From a checkpoint of a small image embedding model.
Model: norm rmsnorm, activation geglu, layers 12.
Training: 11200 steps, batches of 256, held-out accuracy 31%.
Data: trained on photos of plants, animals and fungi (iNaturalist), 38949 training examples, 73.6 epochs.
Rows from block 4, named by matrix and row number. Rows with one number belong to one attention dimension. Each number is 128 + 32 x the weight over its row's rms, rounded and kept within 0 to 255. All counts start at 0. Numbers have three digits each. After the name is the row's rms in percent of the matrix's.
# q: attention query, key and value (stacked) (model.blocks.4.attn.qkv.weight, 576x192, the q third), inputs 0-95
# k: attention query, key and value (stacked) (model.blocks.4.attn.qkv.weight, 576x192, the k third), inputs 0-95
q.76 093:106118103097055163110142167193104180151135155145155099085074076098120137120174092123108150169133135050137103126116115157121107201091117158107145210160145178088106087155109078134140158142079178078146139110157125196118125157121092134133157122118112145144121129132090151111112121146154159118
q.77 083:124117172125126102087150123050131092195157142162118176169104156151143131103090148138114119073049119146144155111182070137094148116178113205151115138126141181146127128121083097160137122084152058161156189114132077156093132145146094128104103112122157057158142159178087153122106041148082150132
q.78 095:086098150215125104128120096070108129064106119101133134109032118162133116120142085161148161143149077159120155090141090096102130177163178103165143192079122111062108169121094119121134156168094162154124113094144186140130115098149103117081167130068173113140128116169128084134107116129139072145
q.79 105:152161070122183126115102178204140139159089132134096119114157190084134188134111129147119089134101129162108076106129136160133153126041095146115108043202139148185095172129076168098121146096145075101088133114138060146151112147126108113145061129166130126101094150132129148127142118148095176098
q.80 100:102120128141100130113130094096129112103131063144169188149075131147159107133163129180175126084124117160097158126094152089169110091146169104154134121130140146152124072102129113151156121134141166100174147053156135118102133123115092059134116079101105122150078163163161132103086083118104142109
q.81 102:155121120109135105111150134152112105191071100155124163095169144099066085103163164089120071156090127112149083117136166101130077124123141168080154121139170112175126138102133134171101115121143074136145116138104098115081144109107077046148060088108063134100130140175152156123130119142108112068
q.82 106:093208107156128078110116100143136078116107138090109091095160091130096135077142128089146122130125119136156075144153152101089063123108163104102122134133180111140090172152103147107119107099131080163098092134138071141117076153134096079182115100131103129116115126127123098135123182087170070154
q.83 086:097163169118119103165116106165111146170171071110081168105085093122133112074156138147128153114151115151095155099096164216111090088129108144141133166158118098165117111122116131147106143147156144097151057133128143131140144105162131136169114095084131132137097153170147122130156110079169096178
q.84 076:187088129131118093120126116111126103101169184211160088171154142185108103143118196114178165142133121133044114117104146075188177155095086140139115176092180122097131119137119095139170072105167123191090144099096110068179161130105192062149129132052094158103111144120109102090114107121159180131
q.85 083:100117152121175109127119144126117156049129085119162109170124094126151135138134119101080129159156100117094111112113168150142097094132136143094185163110137124138166158120140146098144020130181206135098096105144166114089097092090118143193162153175122113134125127031094123106110161133101120108
q.86 101:104104196142101156059149199142121145072111094109149135076139098061141098083127073140150173133137132070135127096136171149097111134135111116163129126051086063159087186151127079151121149184094096108125115122129137174164135072110083123120139138128116168170082135139132113173202144082128132148
q.87 098:144141129124127087142154109141110134123126149103118112182108147174118160147092171121096064121100174126096144142163080071146172110118132136121183146130124151106137108123163165154093116095160152134122121102132140092070129151169177143132111160112123142115139091091136176137121039224125110126
q.88 097:189045132127181056084077127154120142185141113092211142145173141122110200064135159143130123099127044104151172122083162146162113126183184110164170116048121168124160093178163084144185114124102146133102093133057123107166068150161067124131111134068073143106108059106125126090103109148159188089
q.89 130:128204094077193091145132121127159090150068167162053096096108150141153146160128134092103108128102218122097127117126110118143092058087123150097084100167132082185121141100089109134115113099225096170083126173149102107140129102129182115153103154088126094049123166091116151151119135171087149129
q.90 110:127172096053198143159114131161157081129103137105093109122114140129125133126097145071088104096083209116069109130071087125139085065092153143107061145159106113171126124142190133150120055159184095164108058150095074103105113110136175135205086149096081069087149146101077135144147135138102129114
q.91 124:090101135182139072064126130093077177131167148138087178076081089145153139126145098081156181136162138124187175083117137195130130172107134098083181097093098141157086153175093068102115076142079160128141137127114146100110103147114140071093155142089193105133093116161188112148103158155145145156
q.92 098:101130112160116120144094099161110161106130055062133128140083151109153155075179080255106080186156063133111110113138199178083092063137172117165108164134118127177158085084102097147129171090076160116157101119113165142096144146136096134101143152093140111124109137165157100089132194115199104132
q.93 087:163141135146112089129098123148116077176061087159101132108146148117130143136130139078144120154089152211177162132174124099098170083122084149154121053129101108117133099149114157114087129121116055088093078137119158092089080165128134112117120153142115031153179113129175098171169121133077096121
q.94 085:148147112128139148158130124167101132143082119148178136154134128121122137143148183159120102083109147128111094130128150105110168101152153149126115073147119128114196017042148141090172096145167131126163168132160111150120114160200109216149149164209099078108143086092137134099102067143132086130
q.95 103:147107082108169097145102097150147099156093171121095078145143133184113151135109142070101117112083237186149110140124072057131131125108170143084048144156165139171123098147141136133179116140123068157091110159109085060116083152140150083187107173078143076087186114125091139188120124160120094075
q.96 092:168142120177103122108141179176087067120084100119145137145140076108110222072130117165157058095125128130100098151095114138164137122139104121157179058115076135089164139127141168123149174112113142181170148147131169132127118106187140148119089132144138178088161090113129159110181137148106112025
q.97 118:111093171156084141104107129132116114090170123092172161113090112110125150104135115142119181105153071094134162132135140150134140131204102126169136183073072131107152140138168065153143196187082172128099118112118138170135084144141097202090158157110149135193133139124158124103126124113159130106
q.98 082:139146129122172108131118150095065119149125135110122190140140104135116137138097141129112110120105066147090087165080177154125106153088131154130167065187165168130131136117077166101108072067130131117089133127116107139093145160133113180119152063108094136119107134158111178086111119091166189124
q.99 091:113101145143087206121132153107133151132163097063111123100102084097150125068161132151136183213174134122151165094089105145119148159171165101142127188134096118167147151157137135152152144190097147095143146143141166125173163106139103086054128114146147146176126130142142084143158112129154105138
q.100 095:139146077111138177088078107177075138172130112084125152095124103084096143153119067083093137155149097093168090174110187160103069150153146119145179073119132129071092197110106128108178097209115166130100137077112139161110105119132071100115166104162127141127131159158133130123100172126150087144
q.101 100:072147094113139155129152140172105120156097136121079122132096102089130092143087134083155117132122168142046096145111087144150118079086182142129072095138089050155084123142112148067134109131160110101112093170098096147095098120124126181121098169183130095099130148100081139180205122157097110120
q.102 080:179112187122113117085078142192114101100167182138110129105161113125084106103192132074065126128137136090191158093125110124135139176168127066060132216127100111138119214208111119116154171170116120192119132129157115110151110184131124123126141184093136184159109129129136096172140096156140112147
q.103 109:140135131143108085099174076175084133079124173109143086118181138168115124158141162145106139115118211107140105108121113062172150106082129093078130192156122150115124124111125122084099087127135115178141090171128095128147077123132196076173116167140100158054142129071078099195166185130126125103
q.104 118:113159088092162165124080207170153111160154134167101075112185111134116138126108110118108093116072105123137101185076120123157130093154130195146025215148103170168125188113135141153097163133104136116122194113140140154121128140147168114155177113150112104155163109109086174181146159120097139137
q.105 127:107158086117133126146136120133165061170130166167123060135153142153111166130150159124065113115067113140140123182162077100167107127136142149094156178160145136088127101092134154114140106109138129173149162151150074116097106098131190170117106159118139112088141157121117189121135124123113104108
q.106 105:104113180106115207097113177156149142090189142126118124086113086110129087094186105166124193167191161099188141103127115133141123161149127080121108184116080101156078177185105121151140185179139099110127125123125109113176106120131106094113112160130158129151113103118176049128131130098134120107
q.107 090:078112154097105182153059186137160129105138084086129169078093096096075116098134097126158144155133132108180134142168127151117138168155107105165083195168122083168068140195095077130175160158131136124121152130130114116152123133116123146121100192134109184164066136137174126129092131067127151150
q.108 077:153128190116091121137095152125148086185152137186136085163088131116174191156135118121096136138111102131102099134128032086170083085118101152123105161148074229144122140108160159126058161149136122119138136130153125120097135093043152151106111136103120112156141095110124137145152137153103123112
q.109 079:126128073111125120081177118133133127107139174139091092117159177173144122142090178119132098121072213130071128112097104089153126065053163118096054136135132119157087111132125110167095160126137110109080139168160114066163150152130182157190092145127144110045166089140171103149150130138071150151
q.110 091:113173117077111130171182162162113099128084138119110082112116111136096062114119069099144144145154195144093137088140157080108157071117157108119097194174108093148085092118085122168117148178136101144172109141192142131110139126088130148118068163121119173061124132110095095209161161095141118145
q.111 105:155134121106109103158172169097129150088158131172113122102108116174087085143119206062145128104104190097102108105068126093132140139070092118089042125190140095155096121133108073163115112165131108131058186135133104109189103142117170153166124198139093129116114137074150068156157168107143142150
q.112 102:131085161123142101088070130119117118069168082128187173096157153141092117139136138105151130071080156132203196092056155103159122091114153060105118090089165119183068085106193126121182093125113141115173128160145129108164099078054091137115136110156081146125091085173092145059084129119153121118
q.113 091:179105166139123077157118111096142125077133097093159167137064066154120135115088172126129118112117125074110113124162111096070194192152096113095064126130150121148139138134060082126108116201091112071075169155087147120131119125149152221101119136106158101142105148088110135129114124099115127144
q.114 115:086095158190089152100079110106099128098167114100196150119076105087145106112127085155143185148159067094112152107098147138103119178138124077148113149085075080117115178196121122105148143211096105126110103115127174161166102134155091131125179143106178110161123097169130087139142146144154085135
q.115 119:152141102108188109069153103155174086108099184173096090123213144145115112158154141082079122093115168117142076123107092127129100129097121144072137116174146157166137148111123122086137149086170091156112166137115074125116071145100143107169105167104126171065134116085058126140145134116090152122
q.116 111:108116146059152163180125145161128071146110125158108169121154091115107091145100088078064102153155078095160169127114154172135016163157192125160176089157114119086114105144123113098160118132136185065154060186099127137093116147160065146141141149136185110129139122102108174117098127171133112127
q.117 073:137087152155092126113140164116129111177112105192138124190092125118088103140103150106088134131144151129123133104116105138098149114099152166063115097081128089135163068122150054096140072103097116091114156169075156094109213117157108144102146169053117210102193128150105159098148126120116175144
q.118 097:104151182206132159047161150172089130137141173155083135149096146099158119136143172147116153131125122113105153125091087141103104143131140109129093207106146137125151123191123144085192148107101126131161142178132151115143115167188109153131160174045167166073170112138082138132150081178113139143
q.119 096:167132105073176090116071111168181084132106125162126121121170133128109163159130107098116098112139165127154079151152081089094132116120134146079121073137171167150112093098170073110104132078143112151138148151111072115102124150106137150162095131159073127094068122112117147121127159100082195114
q.120 107:151104134101090198075124163172097150112160139104118102158209138160091131170132160130110121125141128125103167129091119124143159105152116143111150156095079156090084133179146121111138095162124135156099067126103153107126132160104145112119134144181136172114197093087100140125075133181126157166
q.121 100:145184086096149108130200125090098126132128108119046084112126139153137117101142118171041139164138197162109115082119122178136108071122095155149132082167122094215090120117106190139088134094187104159153096132099107087117142116058192101127042160125084090083080194093180113129128134116114160137
q.122 119:150134096109069178197116103103125139139101050097152146107119099154134108117147062202141155159151115126134142163174191129099142136155152131146160145119093113079090097078105154198154164136119162111151166085200148197111191072101143131110127113172114118183147175163183117116114130060165100134
q.123 100:107121142146115186141170113101132121166110076165153166119128123130145167155133131163159142141141089085132186134125181134140127108188138146149142144121109154095122096072133188177168115079134135137112146109144149164068146068107166199093123113171106094176129177126136137092100135106125114155
q.124 083:172171130034102137131126169127151055180132163176113106130137135088143126101194033100109147156144162109157090147136101073098118073096130158117100163143126120160174099099107192111095128164156122114157145123207144200098077080099167148131148118138166099109105163076082161078117119152104142113
q.125 101:147108087122117148149113098099187097167114115139105143170178145155137112136103193125113111138071131167112149174125176125159134109113097180117087123143140150099142082053189134172081097043129112148138135161121104131133162084135194100113083096105039167133164153062121150097153121104120110183
q.126 098:149156060135115106117112080150145088106082085181146154118129129152143172169149124132148133075145147111116113124183136092117162127131129101122172047128154166096121072060199131155206155083105151161168089113169070079131153128156186125116153095118077147162117149101151105066094164098116130145
q.127 083:070083150100143091128189167091177103106115104178104112139104101205082146184089175043125105147170123177150147106171133161141130079169147162155174055137142162150136064089134110152046097111132154137138128137147099098094147107039128109139131094111139163151088189112124126109085135155106149137
q.128 104:153188143137147163191037112147101145123125149139096074138138091130129101104137138172099105155072195115085092185099101098116143103100086122168099117102119131096142192183100196116068204079095123123093103152079151112126138104139145104131123145142121142115137108150116112159209176134063116133
q.129 098:149175115101186122134171140133130047132116151129110112152146137142148177095147081131114141095105115124077150169096107093133203131090130173105106139154140097123140093122130124118127127078138135139095101141139133111106156223162140105159129144126120121145113144135107123146019116118090168090
q.130 103:113148101154124168119108152073075129152178090147151180117101113140100124120129132168142131141105034097121124185129162160120125112179119177187128150115107134115170073109117093123151124117127175109109155132136156148083171160124089151114133112110083096183119151132115132055107081120131098135
q.131 112:157105134111144098089150091174155108145131147092178115154164149203117136077078193112146117109096134147092110144072107122103153178084119164136121139125208185134174143157170119088161107121119085145119165138138077112118110157159144143119173153128122170132082093131086161119141085171144181102
q.132 107:153122106118101046149090095149125136090096181103122081095168170096129116133082183112191103103097158172140099120137112085138131104105050131116131156141125091074189152159095111141134106067148123155123199174142080100100106138142146138179159140129110131130111166068118152160142093140088111106
q.133 098:107125161096164182171166142136136090182109099164087091174139110149128122158182131110065069148124178174123094178096083083163148042040144111100076084145152133115153091096092179090051108124144101087119085168140123141109163149092152143161068157145121109101193113091106174143147117156087097121
q.134 098:077132169122136142183186126091122125185074114118130100143117097113067032141092088122094114174147154146074194155039115158107191097051109141171112140107121115123155100113121163122106084141112161076101119106098159095087156072140196063102107080121123119142162124120132165110134136124135105087
q.135 102:108115139156091136144092076117105134090133114046168150118121127129140178102071168147168169104134044129138156092154169120094149187142107093163131096060127157124098190168149094117143132130104089116083068112110120134184091168156131143143161129101166076162059124108121060116120094117160146141
q.136 100:118158091147149091185111065066054148107144101148130074116111104119080125078160113185156157052107143125104136118145105142116140168110126133137126116174135120137123107155075165197118171101091147124137141059139132175145077125122092130113137086171138077195108120195144101169082170079130144169
q.137 156:115120149153108171113108145108075154098164080075165151145094095145111126076136087161129170141169077084130151124119162145082148177164100078166105106112114134144115164140121084113127150184042115066101119041122156135190138159153112070110156117116130089150060131153150079119128167089183158173
q.138 102:133151137131144130152096098087048118125168110132119137100131106100048097047149190109153120108128065103195150131177154103129143165120128130173114108093100071129147141125143137093124160090093113107108134102149147166122110158130093114061144117078167119162104128126106158123174067130129131094
q.139 094:052177165114160137127090135183082096151162125149095163067089118077075136127125071121144146151166142091169160076120205179133132107178095131124137192118076078141065158121114124126163156145136130078122151092145177061147118085151095119168088080105103147136084159141152166177135129127156153179
q.140 081:142099126166094086147142126128115153135195079109153133127125105141133110151121149171206128099119141136079105163110141088148123129108180090108092109083143106135126123152162113186102121126115135156165134099104143110154136078090119136141090123072065140153135098132199112084097084108156128106
q.141 085:085116136173150073179148147113128163144182145137138148113141111058143140108133134109144146082133081128143140102119146111198123153121109109140126119069131124163142149130153097104128145119120124133140119076142160098122107146162114056166115131109105125131064151195168090107133082116093095137
q.142 086:113182108166072118108091046148104154100083186143139174139113146104145172078103123110140088130114118080077089144183188094106117142122150139086147138090096068078087157163141125127192170085133140162125174176166123100112110143174113161107150115130145152115141137112161145142131090112108133220
q.143 108:129176085095127130128101120106129107120100090135168144184124131184079131178098150173145109140076120093118111195129119182111102111135097150137112114171180172141195115119124133181133082114196137136198145128130087123082134128128139187141110102145062139154130143151130160088040140186117151141
k.76 101:144103149085182087185135109115084101182123148154092101150109138152107129109105099122146152150131198158119133105095107123115100088083102163074123095126109142157185130168115128158097106135178046145108110094103109062073108198158155123134132157142158115125118149165084131147090132145097185129
k.77 092:124125103172112161141117112153106170136118129118138118120117125101118186115127119153071104166141141183112156148165132103124184143076082083102188118099196147054065142158143104075093131106117108150145186139116152191102110139145157110191152094148172149137117090102037126116126129140175061094
k.78 094:023150074110159102154142143104154126148103130100067105077144145133117140161140118151147173129110162145153111065173142149172086111082141097093107139181114123173120140133116102141136147111143133130136095182089067105203135079082124156142025127132151094118117150115160130085122107110133156173
k.79 100:185082190142118168122119126140098119122119147140147188176113154116124091112126147128082095108173115100124081185117149091090135144181138122152180095062141150092155129088182125141124066112143094141083127114094190149113145182185089096132212093118124168186124129111113164131116126138121114084
k.80 109:094089107107158189164131113119159167145104137125104090120120153084098151150118173099073114143121155104150096158161089133179096230098158059111098151166153150177104149109115156131135084117105095094086166119085083105167185121146171150154139100101148077145132113089096092127127159114112139110
k.81 117:089153141140140146161163183095127163136137152153080066129168135144207097112112128129085139137101165146124119128125052097153136096138136115096100169139124119123183129137108163080106122146078159176133127145160142115158099122105193154147149171077150091094186069074136167186161139131066047123
k.82 109:133112168119143144187152156076102177105138086118156112151191137109163112170059107120142111132104152127081140146099081136186185114159120118128133169108065133142137095129134120115089123138116136137157133137121148110152168131078167127099174112133147091188162077089105202191097154217139152131
k.83 096:128117160124103102141122070094103126148039113138129145176120087113111128134163135158152149094169088129115108168185090115142134141121106121086167072126117149115101084155148152134093152088101094156140134090126143104065127136121107067123174075121148104181132146152122106085087137156156139153
k.84 078:150135182178113103160098095126128084118085108159191178065146131109160159066092123139148143125146101106140164155125147138117139140101114087156202082098070065068102132153088181127136135128144147079116141124082156135136154100173081183123112063136176102185125102181190149089131161170146128079
k.85 090:101138116147089095098123131166152140123098145173099117094118121181107117169164115090144052102122132075114117103134140067115162110129101082136064114151135071178055177167105070123145161096094172132123152142147158111137170107165128161051127094148096162120123134116105191134152112081078171095
k.86 099:100130172138131078175135107128141093118107093144138169116125080179108109174078140132169129054121117105146125176162140143129126121087085126114144056084164114107100125137154124150076126101119112129122103091096110114136180089146147091158166130132100062159121167117156124111135151137136170136
k.87 098:135144107149133125161170129160143158131173223125106113144115134043135155119167163093114164169116168181107158073113130102102130142169147134114120166117104125119151117172108113149193103147141112098142152102107161157147083134112127130082117140089174144108131104121124127165161089107137048125
k.88 102:135127097074168083178103095101136081138127076126128167144096118136120118136106121112182114098127093152172134111134158163105147083128075153126174165115123161106132110164134078140130136120157094118121059124180129139138143168115039133171123071116127163113108100156141149085168136159162189187
k.89 106:143070148121089142132117099175064183167139168098125109130171169036085146060104072180089128171168080098105099090109112104092133147154148078174114166139090118121127131127145160101165163138087159122116129143122178202097108192143077138098149148136130139143124124123094165171132136133168084080
k.90 098:143115143132135174134114102138091169115164179098119088140148150072158110123141123128074104162109137108141088103121101083096183153158175079129123185164141131136108107136141168128195137171047192108137124146167188195122117152127136142104164107135142134155125062141145174172114101135143086061
k.91 102:125132175139130135130113089148161061140074107151179132142107109174097184129087172120167112130184101159124133141155094108118136129095074154087141121095137105098135127168157107114115168108162134093115138099130097068055133092117088083182167168132090161130106172147114123108107182113150115199
k.92 105:121137123090161153153154128119108149128176153162139086126157147173117105169131135119076103161147164134167051053128130087167180145137146143110072207145160148179111162149198123094191119160166126127118106191169088187107094115083198163145177160132125155135138131075091170174162136122086115085
k.93 093:112152128175082145100085140132112197127161140139104078138125143108142135081115167166119157184139134173110136065161130128163129103107153125166109172127116101061178128110077214088126129155115119157146132138173155139155103162118132124141122218175111106073103118131126131162068145142174088075
k.94 089:134142115158128104076170169094124175137187186114116108127162132115138125123161060129077132156130145177095175077102184103125120113186113152175123159132107078141117115152122151117168105148171094148128122117144154135174075170113113158097097087118161136108124119068135131177165085124103092064
k.95 094:141136136143127179137122123130115146155173169093145060094166190075102117104149140154082136199108126133117117120132121113112142175132179115140123191121118134147136128116138155108171128175084141073171124147170165163115094181086142140131137146142130142145164061119127142204120127146177086134
k.96 116:154085144087120123140141162110172111136159046150143157109086121119163068174147131128167158130175113100143163093125175152125095115126096148123138119143162172124097080089132054137161144098146164100133121138186117126127163128041109163139096144108077179186115144126192100021115113137120203147
k.97 117:094150138110136115161154201061173109083144037144124185132073122119145096121075161124130147144134094124100144052127174189139086131121073118154132152172118131150126139150164096126133168120120162125155097094152143108162199143115138130099082134081038156114027176149200103080099167111148173182
k.98 093:158121115159122139155134083201098158110158183119106152084178084143124146103185105112070217067114155149151151169115111076124156115107139091118178174109152083140134094105159142109138074135147162163162141158184119201108089140095131129163126171182171114137155106165150107092142089065120139073
k.99 091:127205058069129087176175191099166109112121068135098092111128185086133124133121117182134049172118130110093086134075148174127108111131065133142095162149104129169126184192158150127131186115121136086091138144160112073109111077142175134128098104110076167111134184096142137127136174173145128137
k.100 091:137120130115173071133125130134101121137117173122123141183111181190077185162086087100112164188128122185123083122154089163157112191173146159115107150173116140116176111137078064143162069110130102155138122152108117091087142135082149097129150103115198078130130159129055159134066101123093127117
k.101 104:154108104162107089125064092201116124151087198136114132109135198139173162159151124123144117131130125176144120168144091094089188157116137137095147088125171122032195141114054151150104122128127096105124166132125180070138096145137116090120153100138153105129146082090048158203130128157092111035
k.102 089:128126130098085119126127157098122103150100074151114121143113161116157098128135174154160072169081071107102074119144151173085112140097117144125098148153129149121078124119167100147134175049135132034104150118113086141067171112118107127078129095114094160133121206116123149106146128146115150129
k.103 103:158075112118107135098074059159088074133108146114085183133081154085128124125159114127120111160090106164151096154170125093080144172110170154121152039109143127071139146087089137160145089136111110082113154135105117117062104146117020111093197074155192083177142124148105120180158102151146111137
k.104 106:150149152085133129120182168103108120104146122133150088114132164115161122061078154113116149133181060103173133066120146158081086179147099109157132119144111111156127140167175155113127149142105162086105111092140151122165129070154103104151163117143117187078055207130171103085201107106179187152
k.105 099:127104132197110113116096151136082128178166173140139131143077131151114175105077123081093163111173068212142143071152092092102114169150137178138150114096152211132183174153091133118090104159146108184155160145065154099126117185145093074143129092138197143133153107130109130164148083130102120077
k.106 095:152171088042152146158143157083127129131138072098121116162141182136134084144107166179164025169089155120106079146156154206117124155139123154134061148183168165177151147110156128150148163087098094103100144082172088132090175113161159149095095093079071156133088177146144143122142141155101141203
k.107 096:162135110076164109149106132073118118152150064142120103158146156142121089080102133145122097140110070122154118147131118165175139139139100096189070172142153129170150146192200111132162179103121172162089133086157157111098159103137144173089084078138071176163112189146147154095082150183155158166
k.108 099:116138134127129179129174169155123098124156080142145083088148130130121117086140144138140095134149159090170173072063165133081117065106130119145150150074095102135075169113138151056104159152092177075125174111178106174135102094161112153154140167140084225097079098181181081077176131141130118158
k.109 083:086123126154097110148107150204090123193077155144099156141093135118158133163153154151087087158140129132124090170175104093084142144096162129067140029154121050130153156123101142167105092193142098145124146114043117104067173087149064129088118129136139048134181084110087130140123116175028088081
k.110 093:142100101088069134139085106085097138134120118138085112133155159103146137131091125099124102149137101157182137134098092100141201135107141141126128099145178131102176154143141136110103173151134095102071144094096114047137121148147117106093170078108138117192136175105076144159111131181155152087
k.111 106:107110139152134103115082088176040110124118152143119168130114163106181143122122138170137088124097094160137091134143090089168144180121160118164160084134135174103119162148106165149129119127078124130088119094130162130110134118100051107134171089105178107150175104146089109112118122147090121087
k.112 088:191150095130097108154109171090071145108120137125179104139113121118147097131128081138103093150166173133104106135096109101119160120163119116147120143126047126088130165127089114112112090135150171108086168162108097112046065160174139100185138164164177073084200150060127139120125089143124114119
k.113 098:095153170148120155080118183123113099097148117112141160107128113140073132117090102179147176120164086079115161117136134141124114167187123155082114155110157118114089094101139158095129107166078103128169147137124146107137144160130104213106067123142129094193165116128148127153108102101147168159
k.114 102:142155094106176134080192113174099135123121124171165190139181165211117104126086167112136084106123089140150142130111135183149089137113175118098117144137151157143152142107190079110110071107111115114140130206069103061107190138099184083113100117111056125133098169143148156118074113147141188166
k.115 099:108093135131082135203096156109122192121123109127123105157118084083081152126159083111135152141121133132093131154159129054112175115177086113192159123165116129072101101086107169176135143102120157128159136053150160211116140130101062149136150106148209088135133122140109113130139140087117098081
k.116 104:125125102128120105120129116105161136138171141112144064038129157117165106166137179096143136193140170084126094103049112136107131171086108144144097185167120115204086142098047183104113102145145103076150125129092084093128130104093176124140121159193149103082113101164130117170159099127137091130
k.117 081:123082149129131104154103151101172130138127168087093130144155091063122172152098115140159165162097155178093123095136087085147169161096128140119111138121167089137120088164056179138114182122151091105133148075088096105130119129101205145114117178129154133104106132127126100120104149124072025098
k.118 110:116158114097121133171087108128123193136099114149127093153167140131113109108099082143199115102118114201111119140170109095136199119099084133160112054151177138069131114091068117129108154093118094130084105039153053105136177111089126111174154138147111118169130147109120165056120107089141161110
k.119 091:109121141105103116196109118119133177141114133110109075111082091093131133122170112120121139154136123103107103155147140058086149108143083167151172166106091122121114120128134151160141169143127169104156091105201164217124104118101081163112144091114190118077161086129175133132130132090095059116
k.120 121:117118130124174178129115131177139110167106079129146178179161140131093154106127112152184100108089102103097093186067156140138129086180140145163082117143176130090175163141185115145120153095102098152087097129131124123104197147182103128132092059085063129146109162153145175068128116150128161177
k.121 106:099081173156118106135081188145076158149122108145108058110087142126137109171160117144078175156169142110199135089160143092176114113125128116100111088151094145143091118147072158145099104155076108142112125096076164205176074107065100091142169116116206120151172126145096110164148130130147118069
k.122 101:118101164138137113101153146106067057104155160151126179115115115148164108172104105117115129103155116121161156094136146214132066146113179098092103144121143112147072154151164061067104121055099076130096125195088132098130137198173113120110112117160123107124124164171118121173104134172160147175
k.123 110:140154110173185055111101126157151065129082127103129134119098094108131099160134114132171151131149101142124119130085119198094068124110169108117174074098083095108135154160115124119098134133203117149125153181086120072118091147169119090129086145150114084098096166185114047170112126198083115164
k.124 094:090123144149114083122118129168087122131091101129100191166135151120135194130091097117151124103161101129148156133177123133156160107197116098152152100209118137106175112132170098185106153114113157115123126085142120128114144159161148090143109067092097159172149127148161102086105174080096154095
k.125 109:142119094128122139178094109078091141091119128107087081081091080048159117159174127170128198164126141110139092109139106132123093118092131155164131096169075103158085123125055170085115192157197135120123127140170113174150087113105107141118116153102171091118106171128119118153175105112108093072
k.126 097:111094155099139052179123151086212147154098153080104123118086066097150148131154098107153173132188112131129128123089110166085099065133101128173197095106067105109158079164150122154123158124174172137137134109126173176157100172164111178101097144160155129101081115173125073111123128164086118116
k.127 089:141111128119147097138089129084147102054149146074083080091106121089159113136139108114103159156103183072138101134087128098165087048181118116103140121129053146131100118177103116179121157131153204140137151137163163132195082131149106170118149156126153150130107070082055082145146138174075118087
k.128 092:157117120081128124106157107055107142137152116168146156139160076103137075080142134148147184153124096156091161112083157121126059100119138167150076090122087124119137082136198084157108171117160165137116087088091139157132127166016109113122124119140157091126143218143122136099148112079132145153
k.129 109:113107135145143173144136100171127127134056111098175146140064061138105116161133104190194160104183153076087087118100125161124114123162151136169114150107102102129165096121095155121177122165144164059133148107132169135175090102132069133024089155113112092119149113092118147118132157131075115123
k.130 101:183144108118131134146145133149094158092085121086113095093143094138162124133173139208104096058140148150212202118147167136145149067176134132141171116134106186101173139179121135136142173109126157177149081078136157173180159105145130142129160107099124125146186115173110050117160106131109120126
k.131 100:067122097129095151122151117121128145125092147145181152082103138151184118197124132132213129133171111117189109111124084177148081137143149171117164198115141101131116094113078130115164075124164175086113102173127142096161134105097122137100093187148122125084098134038126158158086163129112157165
k.132 112:144093161101145133161162160126118133130142114101114135180114076123149112108131123188121125135174159161142153131135109112102138113175104107143149167117106226128153140149189130114122166161101154183115088112121162160078158183074069099159125071124120140168159087174139088123178104118169143105
k.133 104:068110118145119146105127144142129079125110138168102133063107135166126130108169132135130127155179152082095086133133118146133109130143149093096184106164158116153085127094062127111108113112197153057108152128145095109165110108113161179109122150117146118067120133074076182138112142163176101095
k.134 102:163150098155140150164127189196125151088112119146179098114164098131093142091112102139116114103184115090198116124124123151150127140200101102136170104161089122147103124104090105110104090130173149140167123092112117170165115140153129134128108175174113094117120095152075162124146153118155138072
k.135 099:177137156064106125125147135102129156103098106102141118171167160091142122140139154125100106133074135157187139114171133113108098116136117156140068131110121120138172167164199116168161150129111164190151173120097138115071139168154136096144115118125097133152182142114179114102155121066128168157
k.136 116:096151134136151164115127081124112071195099143187124110087168147150109115046113134058145086093091133079140146170076064126115121148108119179085140119146161102131153133105060129090072095094134075138119148152144096074144092161131152109105127162114135149080128181113126144200157120148051131113
k.137 107:194116181078111115141124129086126163084088066081123136152166123069143121100134094165112108124137118170140211109165143084137162107163086144196067140083113158123140153176181124159153182172108176131166067141102118147113120120118130128148137136112104146185117167183189075125133147102109124134
k.138 103:175105149074077140152138132142145169054101115095155106158124160130168099142123117163149113148107132175141146133145154078086131112090133133130097158128111147146151142177184135103137199144122142223101104127143111119156105150118163123143127153125139150112162145103165069166136139084128149160
k.139 100:155104120164180101143122104119144174142129093110112115162156133099049131111131094125083132113097115162103198185149161112113191122154103152150101091138080160137149154141157087191126120139115072157132130093125163183098120170151072085150113082125116087212152179201155116131146114110146136125
k.140 082:120167105109150122096113156132135122165110105174167128126135156075084173119108125117050185123143078078121103061104090137161058133054107166117139095123128066199151130089151093145100090097118100126125099172147076138098170154128162117129109168130110101113090114077112150126102173137078153130
k.141 083:169123150076171148136101127148140171105144140062132185188155105090135109111126084125114173135146087105162178121177174123109123127161157135186083117058113114109162184193200144155170134180116151198159098142104172109118151144107108153127116063129117167149144124083144099150151094130122155181
k.142 093:196158137092146152196111120067136167159131125114149112139179143119156132157170163094119173158118150161187151137179162155125117143078158127109073074088160143117125138154150098167091184200074082177150151143125151168142135190131143115123179077061140126210143156147149117148162121120145148145
k.143 101:081127102167095188142146148159118136140126090170155117023095113162156128134169135116130144089144137089146143100106130186174164136146155135122240120157155126116124135167061126143147106093153170079107118122142172168163174070097135175114165103145147129115142066116062121117128153163103124140